Rows from block 9 of a small CTC audio transcriber, named by matrix and row number. Rows with one number belong to one neuron. Each number is 200 + 30 x the weight over its row's rms, rounded and kept within 0 to 999. All counts start at 0. After the name is the row's rms in percent of the matrix's.
After each neuron's rows are labels from the 100 clips, of 14848, where the neuron reaches its highest value: "top examples" is what is common among them; "loudest" is the band of the loudest frequency at the time of the peak. Only what is clearly more common there than usual is listed. The data: short read English sentences (LibriTTS-R).
# fc1: MLP up (model.blocks.9.mlp.fc1.weight, 384x192), inputs 0-63
# fc2: MLP down (model.blocks.9.mlp.fc2.weight, 192x384, transposed), outputs 0-63

fc1.222,107,231,210,225,251,147,113,223,201,218,194,227,207,203,217,153,219,224,198,210,205,190,272,276,150,188,176,135,201,190,231,237,236,190,186,195,231,225,185,202,186,251,211,177,230,248,180,201,220,166,174,137,143,214,194,171,168,170,185,188,178,170,124,174,176
fc2.222,099,241,217,232,236,153,177,182,202,210,166,199,247,140,132,207,188,185,154,221,218,215,201,244,167,243,209,246,193,262,212,235,209,173,208,140,197,185,175,163,250,253,202,207,203,150,174,238,201,151,157,161,259,197,221,174,208,203,252,215,245,217,188,221,175
top examples: the word "anything"
loudest: 250 to 500 Hz

fc1.363,102,207,215,171,219,232,196,188,157,203,237,165,228,195,166,227,151,224,148,222,160,155,226,247,230,159,242,181,108,169,221,266,157,162,169,257,188,174,199,216,223,117,189,164,229,120,256,195,191,216,237,208,179,202,191,153,211,194,190,224,203,185,179,197,243
fc2.363,096,160,185,177,194,209,216,220,195,220,157,142,236,196,202,219,182,181,229,198,165,209,252,168,215,204,207,169,220,154,169,177,219,217,201,180,231,208,232,202,267,152,179,164,174,237,185,201,251,307,216,240,198,194,233,213,165,203,214,199,237,217,207,242,201
top examples: the word "anything"
loudest: 250 to 500 Hz

fc1.272,092,163,234,209,223,215,238,217,203,204,185,181,233,200,181,197,225,246,269,204,197,154,212,176,206,234,239,228,244,196,213,246,203,208,167,209,211,233,177,175,171,188,184,188,219,179,175,198,231,165,232,218,204,224,160,239,193,217,171,259,213,161,200,138,166
fc2.272,105,202,185,211,222,195,253,141,249,247,203,234,210,189,198,219,132,193,239,186,255,222,182,254,204,185,233,181,147,236,192,201,192,192,209,190,170,211,245,202,242,215,228,184,191,202,144,201,225,251,236,166,253,185,160,165,195,157,219,190,178,215,190,164,178
top examples: the word "and"
loudest: 250 to 500 Hz

fc1.185,097,193,190,247,210,184,193,207,179,185,176,207,183,224,222,251,257,156,211,248,270,204,214,196,222,231,241,212,202,174,166,180,198,226,259,187,183,240,225,249,273,208,151,216,126,209,150,209,225,221,166,211,172,224,212,184,198,162,249,206,164,169,247,166,173
fc2.185,096,192,194,218,191,200,192,244,181,214,216,161,173,188,207,185,199,161,190,216,185,173,195,234,213,216,203,156,204,212,247,272,170,167,181,192,172,189,211,146,205,262,174,200,226,257,229,229,159,215,208,244,236,176,225,190,188,176,166,192,155,201,229,209,203
top examples: the word "you"
loudest: 250 to 500 Hz

fc1.273,092,142,170,181,203,188,221,211,181,238,205,203,169,132,214,223,200,225,218,192,143,174,227,181,201,200,172,170,232,185,215,182,221,211,163,173,188,226,235,227,212,203,196,193,199,264,218,213,208,211,234,267,245,212,186,199,204,237,194,276,183,194,188,181,262
fc2.273,093,200,168,260,206,204,186,160,261,193,236,248,163,141,213,226,211,204,265,218,169,201,253,241,199,209,205,212,193,234,268,212,176,204,160,180,147,224,225,217,200,149,175,192,200,197,157,187,130,213,167,202,179,199,198,236,232,216,191,158,241,230,176,163,248
top examples: the word "and"; the word "he"
loudest: 250 to 500 Hz

fc1.58,108,241,200,204,216,176,212,176,190,210,210,228,236,215,227,250,227,191,152,205,206,240,254,176,189,173,196,202,149,206,165,241,212,233,211,197,163,255,229,186,222,238,273,193,193,152,227,177,176,151,208,175,169,172,156,180,240,254,204,250,197,212,239,194,216
fc2.58,098,160,186,190,164,188,257,198,178,197,158,148,223,153,164,151,223,193,267,223,240,179,212,173,150,226,178,279,146,202,209,210,149,183,201,210,169,216,169,252,188,180,211,231,177,176,204,194,180,202,184,206,245,183,147,234,251,151,156,198,243,234,194,202,216
top examples: the word "is"
loudest: 250 to 500 Hz

fc1.20,105,193,259,249,186,229,216,186,182,192,209,178,227,232,214,179,212,238,288,206,215,204,226,210,191,189,216,225,191,220,252,164,162,192,209,171,215,224,183,192,264,273,220,192,192,229,199,156,143,203,162,128,200,226,202,165,192,179,242,177,148,256,211,156,146
fc2.20,104,188,188,190,191,210,224,177,199,222,191,182,229,210,242,168,208,143,196,181,215,220,216,172,133,235,214,148,203,230,162,156,209,215,228,179,221,145,179,230,178,209,185,247,190,193,218,257,143,202,201,200,168,156,200,208,231,200,185,220,173,190,142,192,196
top examples: the word "i"
loudest: 250 to 500 Hz; 500 to 1000 Hz

fc1.189,103,204,195,220,231,239,161,183,246,220,208,204,202,217,183,194,216,183,208,222,245,177,210,186,197,192,184,191,127,193,173,241,213,184,187,214,195,220,189,233,173,235,209,202,236,214,163,211,241,200,213,211,244,230,144,206,184,193,178,200,164,145,193,161,127
fc2.189,104,192,214,189,203,136,211,269,175,217,215,212,221,220,213,132,183,204,172,214,174,203,176,159,211,224,170,192,251,307,199,193,205,146,207,181,190,198,239,197,229,218,248,219,209,236,223,191,234,157,157,147,191,181,217,214,159,223,230,197,213,182,256,170,178
top examples: the word "i"; the word "you"; the word "think"
loudest: 250 to 500 Hz

fc1.152,107,158,187,229,226,229,190,201,189,200,194,184,174,200,186,230,186,182,237,224,236,208,202,206,190,185,182,252,193,173,181,176,220,182,189,202,188,210,186,185,215,126,241,184,239,180,211,170,195,199,179,232,202,227,213,211,178,266,166,180,223,168,225,170,231
fc2.152,112,257,170,204,209,178,161,189,178,172,201,203,237,183,221,217,149,201,205,259,218,202,244,217,163,206,147,177,125,205,195,242,236,208,140,199,182,202,226,177,186,221,170,158,241,183,225,208,169,210,228,207,208,191,258,169,198,201,178,233,147,222,196,169,228
top examples: the word "about"; the word "said"
loudest: 500 to 1000 Hz

fc1.271,097,139,186,210,195,205,231,205,218,214,148,206,171,175,186,159,209,170,185,205,232,193,170,179,238,187,228,208,186,220,165,220,196,186,180,204,186,235,190,169,177,174,200,182,163,194,235,203,193,172,224,236,222,169,225,158,178,205,192,206,259,200,180,213,234
fc2.271,094,243,196,223,223,159,162,229,220,206,133,200,160,191,226,187,202,218,199,178,245,195,194,227,168,218,194,175,164,188,187,171,248,194,221,202,184,187,194,167,252,205,188,192,210,165,82,246,162,213,205,207,247,211,182,178,134,202,225,194,133,209,103,178,174
top examples: the word "it"; the word "is"
loudest: 250 to 500 Hz

fc1.19,104,204,189,178,139,159,254,227,174,180,187,209,216,178,139,181,227,148,225,208,173,186,235,215,176,222,195,192,224,180,195,194,205,210,199,162,249,254,234,199,226,247,204,208,183,181,186,152,121,213,217,199,209,207,133,255,207,296,206,260,183,246,135,206,187
fc2.19,107,229,207,193,211,214,234,228,177,148,226,198,142,168,198,171,235,151,228,181,193,221,243,192,231,232,182,256,210,200,210,190,195,152,203,184,179,161,156,262,215,223,206,205,187,250,203,194,197,136,247,215,143,218,225,148,212,165,238,188,210,192,264,212,197
top examples: the word "is"; the word "it"
loudest: 250 to 500 Hz

fc1.41,104,223,189,207,244,189,178,247,201,152,196,208,226,168,223,179,207,186,235,226,190,198,212,211,159,195,203,199,185,194,218,215,210,272,198,158,201,188,230,124,209,215,196,151,219,196,219,207,188,135,252,182,217,195,135,242,183,211,176,182,233,172,213,221,239
fc2.41,095,193,206,197,214,226,239,225,222,211,216,244,212,224,231,226,171,209,196,175,190,206,168,246,245,217,180,152,138,179,224,224,209,192,189,231,215,175,149,237,216,162,211,217,220,230,198,294,263,275,175,196,210,187,177,179,172,216,158,183,227,183,205,179,232
top examples: the word "is"
loudest: 250 to 500 Hz

fc1.254,100,259,163,213,238,194,231,236,197,212,177,192,251,191,141,199,238,158,207,250,194,187,198,235,139,195,153,162,209,223,217,202,220,230,181,184,197,227,193,194,151,211,215,210,150,210,234,236,201,157,167,150,232,202,173,187,178,230,186,122,123,207,165,192,181
fc2.254,105,186,179,212,230,194,205,166,226,188,201,243,226,209,250,195,174,246,178,238,180,138,196,173,172,144,178,183,228,197,226,203,234,180,211,197,213,145,203,204,164,158,231,235,219,243,164,209,219,225,190,247,203,183,227,184,137,222,205,215,201,206,218,182,200
top examples: the word "again"
loudest: 250 to 500 Hz

fc1.287,098,235,205,172,200,193,211,225,116,182,180,196,175,187,236,229,240,198,165,202,190,216,224,162,233,209,220,166,186,192,230,126,141,254,217,252,221,138,191,209,214,201,145,189,172,173,212,194,206,176,206,206,198,110,228,172,226,223,219,185,183,186,278,193,193
fc2.287,105,181,216,217,181,180,242,182,198,205,206,256,221,207,215,173,194,230,144,147,242,259,205,185,184,205,179,267,203,202,182,194,220,215,202,238,206,144,193,162,269,245,225,217,147,213,210,155,201,226,262,244,162,213,204,201,215,203,236,164,199,152,249,209,251
top examples: the word "been"
loudest: 250 to 500 Hz

fc1.130,107,219,261,183,141,220,154,221,201,237,232,165,241,184,189,232,239,196,199,163,204,159,184,168,187,159,261,253,184,204,194,227,199,231,167,192,143,214,201,222,215,204,145,184,168,153,225,187,190,180,221,221,185,269,187,157,182,178,176,254,193,187,158,214,232
fc2.130,100,213,189,146,152,185,142,244,240,249,194,145,182,240,220,177,202,205,149,231,145,182,189,225,173,190,212,198,225,260,238,155,216,235,176,216,213,224,269,188,156,212,178,185,192,191,158,180,216,191,223,233,174,196,202,227,140,191,160,212,144,193,180,188,158
top examples: the word "it"
loudest: 250 to 500 Hz

fc1.53,099,243,144,216,242,188,243,209,249,105,203,156,208,190,195,227,177,203,215,213,206,203,196,170,180,191,202,220,172,168,190,222,170,225,219,178,201,172,170,171,246,233,236,205,194,241,181,226,174,152,190,241,187,211,187,203,256,262,225,199,188,185,178,188,226
fc2.53,102,232,226,228,204,217,192,189,232,244,172,252,210,181,132,223,216,191,202,226,185,198,217,116,169,188,187,210,187,192,252,206,160,189,192,149,162,218,216,155,223,199,226,178,199,171,201,169,162,199,181,194,187,216,158,202,286,176,247,195,222,179,215,208,161
top examples: the word "what"; the word "is"
loudest: 250 to 500 Hz

fc1.205,094,209,200,192,153,230,188,196,164,190,167,196,142,200,188,214,223,249,209,217,231,193,216,200,230,198,169,218,204,231,232,231,171,221,185,170,196,161,150,207,192,181,187,207,203,197,177,209,199,250,196,224,200,236,288,258,272,213,220,176,166,215,176,185,194
fc2.205,103,241,164,109,172,160,235,204,208,213,195,159,204,221,197,255,173,213,217,212,187,216,245,137,163,248,183,175,206,180,207,209,231,230,184,214,190,180,196,238,169,214,225,165,205,238,253,213,218,198,207,251,171,202,180,152,133,218,214,151,176,190,232,229,172
top examples: the word "a"
loudest: 250 to 500 Hz

fc1.57,103,220,144,224,217,210,221,249,197,165,147,224,146,225,185,178,229,143,222,148,203,178,195,250,178,232,224,177,226,241,222,162,185,148,187,185,220,237,175,199,258,182,184,165,207,194,226,219,195,187,223,213,273,239,119,161,170,241,185,211,239,246,239,188,219
fc2.57,102,181,170,129,198,258,142,157,150,234,197,186,254,187,183,185,173,176,154,192,191,205,178,228,172,175,213,204,184,176,234,195,243,221,195,216,178,258,221,262,152,249,175,210,214,196,180,190,203,179,221,223,164,220,217,256,156,194,180,246,200,176,204,203,233
top examples: the word "you"
loudest: 250 to 500 Hz

fc1.85,098,253,264,243,187,195,169,210,175,243,242,185,192,226,158,276,189,152,239,177,189,227,208,131,204,185,170,147,203,163,176,208,200,185,196,257,224,207,187,176,227,176,203,211,219,202,173,233,178,261,211,193,200,196,207,208,262,212,199,172,156,234,232,184,199
fc2.85,100,209,175,206,255,199,190,234,182,247,165,161,194,193,194,157,127,262,213,195,217,208,228,188,193,242,243,184,224,262,188,198,167,213,201,251,178,197,197,242,180,173,207,179,159,188,199,225,197,196,201,160,207,250,213,205,242,241,275,163,229,166,214,250,220
top examples: the word "you"; the word "i"; the word "say"
loudest: 250 to 500 Hz

fc1.129,098,234,165,246,214,176,190,197,184,168,226,201,146,182,140,241,222,189,222,257,194,211,221,210,212,192,185,170,157,203,197,178,194,184,207,168,202,184,158,189,133,227,171,233,224,189,202,177,222,159,240,267,261,189,150,230,222,197,172,164,272,217,186,175,179
fc2.129,096,215,224,211,160,176,191,145,184,187,249,184,219,176,132,191,228,222,197,184,193,223,221,236,136,214,253,179,240,203,183,163,225,233,204,182,217,168,242,217,211,165,230,143,164,219,200,218,214,201,206,166,187,192,265,219,199,179,225,110,268,165,202,207,165
top examples: the word "not"
loudest: 250 to 500 Hz

fc1.128,100,198,178,212,204,165,198,160,180,235,188,154,211,228,195,202,192,177,235,204,181,219,205,176,186,179,211,240,285,248,188,180,205,192,195,148,188,157,173,178,198,214,267,207,193,147,191,191,185,162,261,218,243,234,156,174,202,183,207,145,185,160,212,217,133
fc2.128,095,207,199,140,213,233,206,249,207,147,258,210,230,150,205,148,221,227,244,198,211,208,187,190,212,202,233,231,231,147,206,225,196,189,211,219,169,232,185,281,213,164,203,156,194,253,176,224,183,254,200,191,183,147,185,169,171,230,237,219,211,189,206,192,250
top examples: the word "i"
loudest: 500 to 1000 Hz

fc1.331,107,189,243,221,145,173,152,187,215,174,240,206,214,200,176,180,203,200,192,203,246,196,196,209,193,225,240,178,236,222,150,218,170,161,187,184,217,207,200,210,251,188,128,174,164,215,207,213,233,239,205,195,211,286,219,238,176,206,208,148,227,199,195,198,208
fc2.331,109,246,228,211,182,194,186,225,204,196,203,192,148,208,142,182,194,205,203,167,214,176,227,247,208,226,207,206,176,240,180,211,164,198,211,184,179,198,197,259,240,213,158,205,216,181,170,183,187,143,233,209,205,186,214,116,186,217,219,223,236,211,220,194,200
top examples: the word "i"; the word "know"; the word "do"
loudest: 250 to 500 Hz

fc1.31,105,236,218,187,205,183,208,165,163,195,228,194,214,212,190,147,179,199,210,196,168,205,229,189,186,204,146,220,153,205,193,196,201,186,192,151,189,249,205,189,202,138,212,204,144,218,238,250,202,215,229,198,222,230,182,228,212,217,175,248,176,240,187,160,184
fc2.31,103,184,206,193,227,213,191,185,183,211,184,187,200,197,186,249,222,233,160,197,213,199,193,214,203,198,168,155,220,236,229,164,209,186,185,212,210,180,243,170,192,177,212,240,236,215,176,191,233,265,181,182,243,138,233,230,178,215,236,174,224,172,246,193,187
top examples: the word "what"
loudest: 250 to 500 Hz; 500 to 1000 Hz

fc1.310,097,211,231,206,266,149,192,209,241,210,189,189,213,158,203,204,210,197,189,202,204,185,170,202,202,235,240,208,201,235,186,203,175,177,235,179,128,216,215,207,187,170,145,156,145,161,215,202,150,212,211,235,165,226,178,215,226,247,210,172,182,208,228,224,198
fc2.310,096,225,229,198,181,235,155,210,134,245,184,249,162,176,202,190,195,208,237,226,239,217,194,219,220,105,237,209,167,222,240,179,233,207,155,248,222,180,156,209,218,173,177,185,205,192,225,207,239,215,205,226,216,182,207,216,222,199,170,173,187,170,221,168,244
top examples: the word "you"
loudest: 250 to 500 Hz

fc1.248,110,172,234,173,199,174,174,185,196,160,238,172,235,216,181,201,242,252,144,190,233,183,247,195,206,194,252,226,207,147,177,181,232,208,187,258,214,264,215,201,216,144,179,180,156,186,201,184,215,259,185,221,190,172,160,200,170,215,129,226,194,204,216,181,190
fc2.248,105,212,252,180,224,163,174,222,225,151,171,213,201,230,111,175,235,241,184,196,185,154,181,211,177,209,184,184,253,212,180,173,206,232,196,250,151,189,215,193,212,173,170,188,273,240,159,232,206,216,188,237,197,193,172,237,195,178,178,193,140,182,166,229,223
top examples: the word "have"; the word "you"
loudest: 250 to 500 Hz

fc1.234,090,189,209,185,222,159,165,186,167,186,237,220,165,261,163,184,250,190,219,223,180,153,180,211,225,182,189,235,203,155,194,188,242,196,230,175,206,200,167,181,245,165,189,193,176,224,210,207,181,213,164,234,200,138,193,228,210,226,222,164,190,223,151,198,173
fc2.234,099,216,209,219,138,189,163,197,165,212,194,162,203,182,137,227,220,186,235,168,169,181,218,132,237,193,154,188,167,198,216,148,201,189,251,224,193,168,252,174,196,225,257,246,189,213,198,200,234,203,220,231,203,219,191,208,164,197,230,174,222,183,200,166,220
top examples: the word "it"; the word "is"
loudest: 250 to 500 Hz

fc1.265,094,160,202,231,195,219,185,187,252,172,223,277,213,193,206,209,182,216,227,179,203,230,263,289,256,199,199,141,238,221,176,212,196,207,202,215,175,217,144,221,179,186,218,218,208,170,208,208,209,192,190,213,196,231,197,205,180,222,231,225,217,239,196,166,134
fc2.265,100,183,210,215,212,232,230,166,188,225,214,249,208,170,179,237,198,178,205,213,181,103,155,160,152,223,209,156,228,148,230,187,184,153,226,238,196,242,264,157,235,181,158,215,181,223,209,154,209,207,150,211,261,214,219,231,217,203,149,215,200,232,146,187,204
top examples: the word "you"
loudest: 250 to 500 Hz

fc1.160,103,185,203,216,215,221,137,227,252,193,241,225,167,238,142,220,202,166,234,217,217,256,247,236,175,176,214,188,233,210,141,147,232,213,244,180,187,201,207,140,177,194,183,181,223,205,194,211,211,222,231,193,178,215,224,158,219,167,185,241,212,156,205,227,196
fc2.160,108,208,201,202,199,221,254,242,127,191,180,163,215,224,243,241,219,210,239,221,177,179,219,184,210,195,175,161,206,221,187,189,184,269,224,153,199,227,136,199,234,211,241,179,171,220,214,149,139,152,209,253,200,204,198,164,181,204,176,250,280,198,197,209,200
top examples: the word "i"; the word "am"
loudest: 250 to 500 Hz; 500 to 1000 Hz

fc1.279,109,207,203,213,258,198,153,205,192,160,166,189,212,230,192,236,184,192,227,190,232,219,227,155,172,166,219,233,154,193,199,167,199,247,122,224,230,165,179,214,208,157,201,173,164,141,173,170,148,210,214,207,181,211,204,141,224,260,182,231,206,194,238,195,207
fc2.279,098,176,181,200,201,237,235,195,190,215,204,164,204,205,217,170,219,263,200,230,252,213,130,235,195,282,182,180,118,173,199,244,233,213,181,206,229,167,194,190,182,239,215,186,219,182,213,125,214,195,205,241,213,155,233,210,194,160,246,183,176,233,147,160,202
top examples: the word "what"
loudest: 250 to 500 Hz

fc1.78,107,136,194,206,175,195,193,175,188,128,181,209,207,161,167,176,210,185,225,234,244,189,200,176,156,200,211,224,227,239,143,183,241,234,145,153,207,217,191,201,198,188,185,202,249,212,143,198,202,216,214,223,209,150,224,186,234,192,162,220,274,228,186,202,178
fc2.78,108,159,174,205,172,190,204,202,125,178,209,229,197,181,192,180,192,231,259,211,174,220,151,227,177,236,194,234,190,172,231,173,184,194,239,206,202,209,192,225,225,238,241,180,155,185,165,245,200,143,241,198,199,209,184,242,205,257,164,180,159,199,180,211,215
top examples: the word "i"; the word "so"
loudest: 250 to 500 Hz

fc1.46,099,144,187,173,232,181,201,200,192,165,203,190,175,215,188,220,183,188,250,248,169,182,202,188,173,194,147,173,236,198,198,157,190,226,226,192,164,236,215,216,222,241,172,204,217,137,276,193,183,250,164,182,212,209,189,227,201,253,167,124,226,215,188,111,164
fc2.46,098,218,170,206,211,158,187,165,226,180,188,143,240,189,118,182,213,230,210,191,179,225,207,289,235,277,213,190,159,255,165,223,171,166,229,153,154,229,184,257,186,221,206,214,201,218,226,199,147,199,194,239,171,190,174,151,192,212,193,197,228,183,192,181,215
top examples: the word "is"
loudest: 250 to 500 Hz

fc1.51,100,191,238,146,179,203,213,209,208,173,189,213,199,191,203,154,221,219,232,266,185,137,203,250,157,217,176,207,215,253,204,239,140,254,267,195,287,254,195,173,197,250,236,191,186,234,230,236,190,161,215,134,238,178,221,226,196,194,169,189,200,170,179,183,174
fc2.51,103,180,191,228,162,253,182,182,200,215,192,199,170,165,242,196,231,142,166,155,213,262,224,231,196,192,172,213,164,184,229,156,224,171,203,246,198,227,206,233,272,190,223,219,269,162,225,174,198,275,199,206,177,198,173,224,235,184,184,181,195,181,247,249,216
top examples: the word "it"; the word "if"
loudest: 250 to 500 Hz

fc1.312,099,272,153,206,181,183,197,236,172,194,208,182,177,188,196,206,200,225,256,217,221,135,177,165,192,176,206,244,235,164,210,224,241,239,170,217,154,181,223,151,216,207,156,199,192,217,197,225,213,215,198,169,187,282,245,167,180,210,192,190,194,185,237,197,161
fc2.312,109,192,197,228,192,167,143,212,168,150,236,236,188,148,251,182,186,173,177,250,205,236,176,178,277,168,211,178,233,214,245,215,206,206,217,207,181,216,248,196,159,159,174,216,163,185,200,173,256,190,168,199,204,190,194,243,192,204,117,277,196,196,173,231,187
top examples: the word "that"
loudest: 500 to 1000 Hz

fc1.295,104,165,234,196,225,227,168,174,178,219,188,211,228,278,203,218,271,227,250,195,124,184,207,217,244,180,185,237,226,204,216,212,196,154,181,161,174,184,197,174,199,217,196,195,201,223,227,179,216,157,181,210,212,232,177,206,183,171,185,239,142,255,225,140,185
fc2.295,108,184,238,168,197,133,167,227,213,198,218,201,165,254,205,234,175,190,180,191,202,246,153,143,226,231,230,173,215,237,181,211,231,154,183,212,220,172,203,129,210,166,158,197,243,227,209,180,214,149,211,203,174,206,150,230,245,234,175,250,182,241,165,202,225
top examples: the word "a"; the word "such"
loudest: 250 to 500 Hz

fc1.115,093,226,226,204,237,240,174,284,193,201,178,281,193,211,194,175,213,187,213,194,215,217,179,190,156,166,143,188,204,226,193,205,171,192,185,160,237,157,207,209,187,179,162,195,219,184,158,159,227,235,255,230,223,199,211,215,239,178,192,203,147,198,158,131,177
fc2.115,090,246,200,217,192,164,162,137,207,216,179,208,217,221,225,203,223,216,252,198,206,217,252,179,166,208,228,208,217,163,260,222,232,205,183,162,147,225,188,172,211,157,194,180,213,212,213,166,178,239,191,191,220,208,192,194,211,158,217,128,177,190,151,182,201
top examples: the word "a"
loudest: 250 to 500 Hz

fc1.69,100,229,171,155,204,207,185,205,174,183,205,198,164,198,200,236,231,171,218,251,168,183,193,236,145,224,168,204,198,215,169,202,126,188,168,208,215,226,165,148,204,229,213,228,179,234,225,213,190,206,209,216,217,178,224,198,220,253,238,158,204,197,241,197,153
fc2.69,096,237,184,190,246,198,193,217,223,166,230,255,306,210,242,194,281,205,181,196,210,223,224,195,206,198,217,195,230,257,208,159,190,181,218,137,223,219,185,169,206,170,183,206,237,165,217,208,171,204,202,243,196,160,199,180,202,215,175,203,208,161,181,167,195
top examples: the word "been"; the word "have"
loudest: 250 to 500 Hz

fc1.140,092,198,213,161,193,209,182,197,203,200,218,247,204,156,213,235,216,152,180,214,165,194,144,230,197,160,173,202,183,179,191,230,181,228,176,220,191,206,211,208,156,243,183,187,203,196,219,229,153,200,173,206,219,207,180,147,225,205,160,200,182,221,202,182,144
fc2.140,100,223,173,238,179,181,272,203,102,206,201,171,209,199,197,174,255,250,190,187,186,171,184,164,277,187,188,178,215,237,192,230,147,201,205,244,174,222,224,216,179,211,152,241,239,221,224,175,161,195,179,180,248,186,142,187,180,164,183,144,194,173,191,165,228
top examples: the word "you"; the word "will"
loudest: 250 to 500 Hz

fc1.322,103,146,165,203,222,228,219,166,199,263,210,153,236,164,227,204,209,230,180,191,238,166,213,172,189,243,194,235,174,151,243,187,214,183,192,166,194,180,225,182,221,176,217,210,198,140,180,209,166,246,212,220,233,178,170,245,182,176,141,165,194,159,170,181,230
fc2.322,104,121,177,206,241,174,158,249,190,168,216,202,234,219,210,234,193,209,207,199,195,231,138,164,194,178,151,198,179,215,181,213,168,237,172,153,201,181,235,228,205,174,238,198,198,160,226,157,173,229,221,216,203,217,202,169,218,201,213,150,168,221,212,205,247
top examples: the word "about"
loudest: 500 to 1000 Hz

fc1.193,099,187,159,228,199,236,209,186,243,165,193,257,211,196,182,240,222,204,215,190,203,201,249,162,199,180,162,156,159,231,170,137,158,194,191,189,194,203,171,218,157,220,211,139,172,168,208,152,191,205,232,232,282,168,197,197,214,204,197,184,226,162,198,166,182
fc2.193,093,178,213,197,230,179,186,190,221,231,189,186,199,216,196,231,160,184,189,260,196,218,224,185,220,180,201,250,213,139,228,235,184,199,217,162,246,207,223,206,240,243,155,208,207,201,202,190,251,172,163,170,159,212,178,189,195,226,221,146,153,151,157,221,210
top examples: the word "not"
loudest: 250 to 500 Hz

fc1.173,116,200,174,236,178,205,197,158,230,167,219,240,218,225,207,206,218,230,242,200,165,165,258,154,153,177,242,191,152,201,208,170,212,206,204,209,248,172,253,203,176,225,160,215,197,206,180,200,220,195,226,200,229,205,233,211,181,163,160,248,221,182,163,181,211
fc2.173,085,209,204,209,207,180,194,196,240,221,159,164,189,128,253,233,172,181,145,221,174,167,209,160,231,172,154,207,226,209,203,237,186,243,189,194,291,205,184,197,211,193,204,225,183,201,177,164,140,226,193,170,194,184,189,159,147,191,178,194,235,181,153,224,214
top examples: the word "and"
loudest: 250 to 500 Hz

fc1.32,102,207,274,228,200,148,225,245,197,217,168,214,190,235,166,230,197,154,226,165,205,205,165,234,209,130,265,215,204,190,171,179,191,231,171,249,237,205,174,193,207,132,211,250,159,151,181,200,174,211,183,218,195,273,184,225,179,248,204,182,190,165,233,231,212
fc2.32,110,160,158,159,195,194,184,210,187,194,210,203,207,180,193,246,193,236,217,206,135,234,220,169,172,233,181,232,126,211,202,210,194,247,223,112,217,177,271,214,189,176,229,179,223,166,130,221,187,178,208,191,222,184,232,199,245,213,226,213,190,203,193,199,244
top examples: the word "what"
loudest: 250 to 500 Hz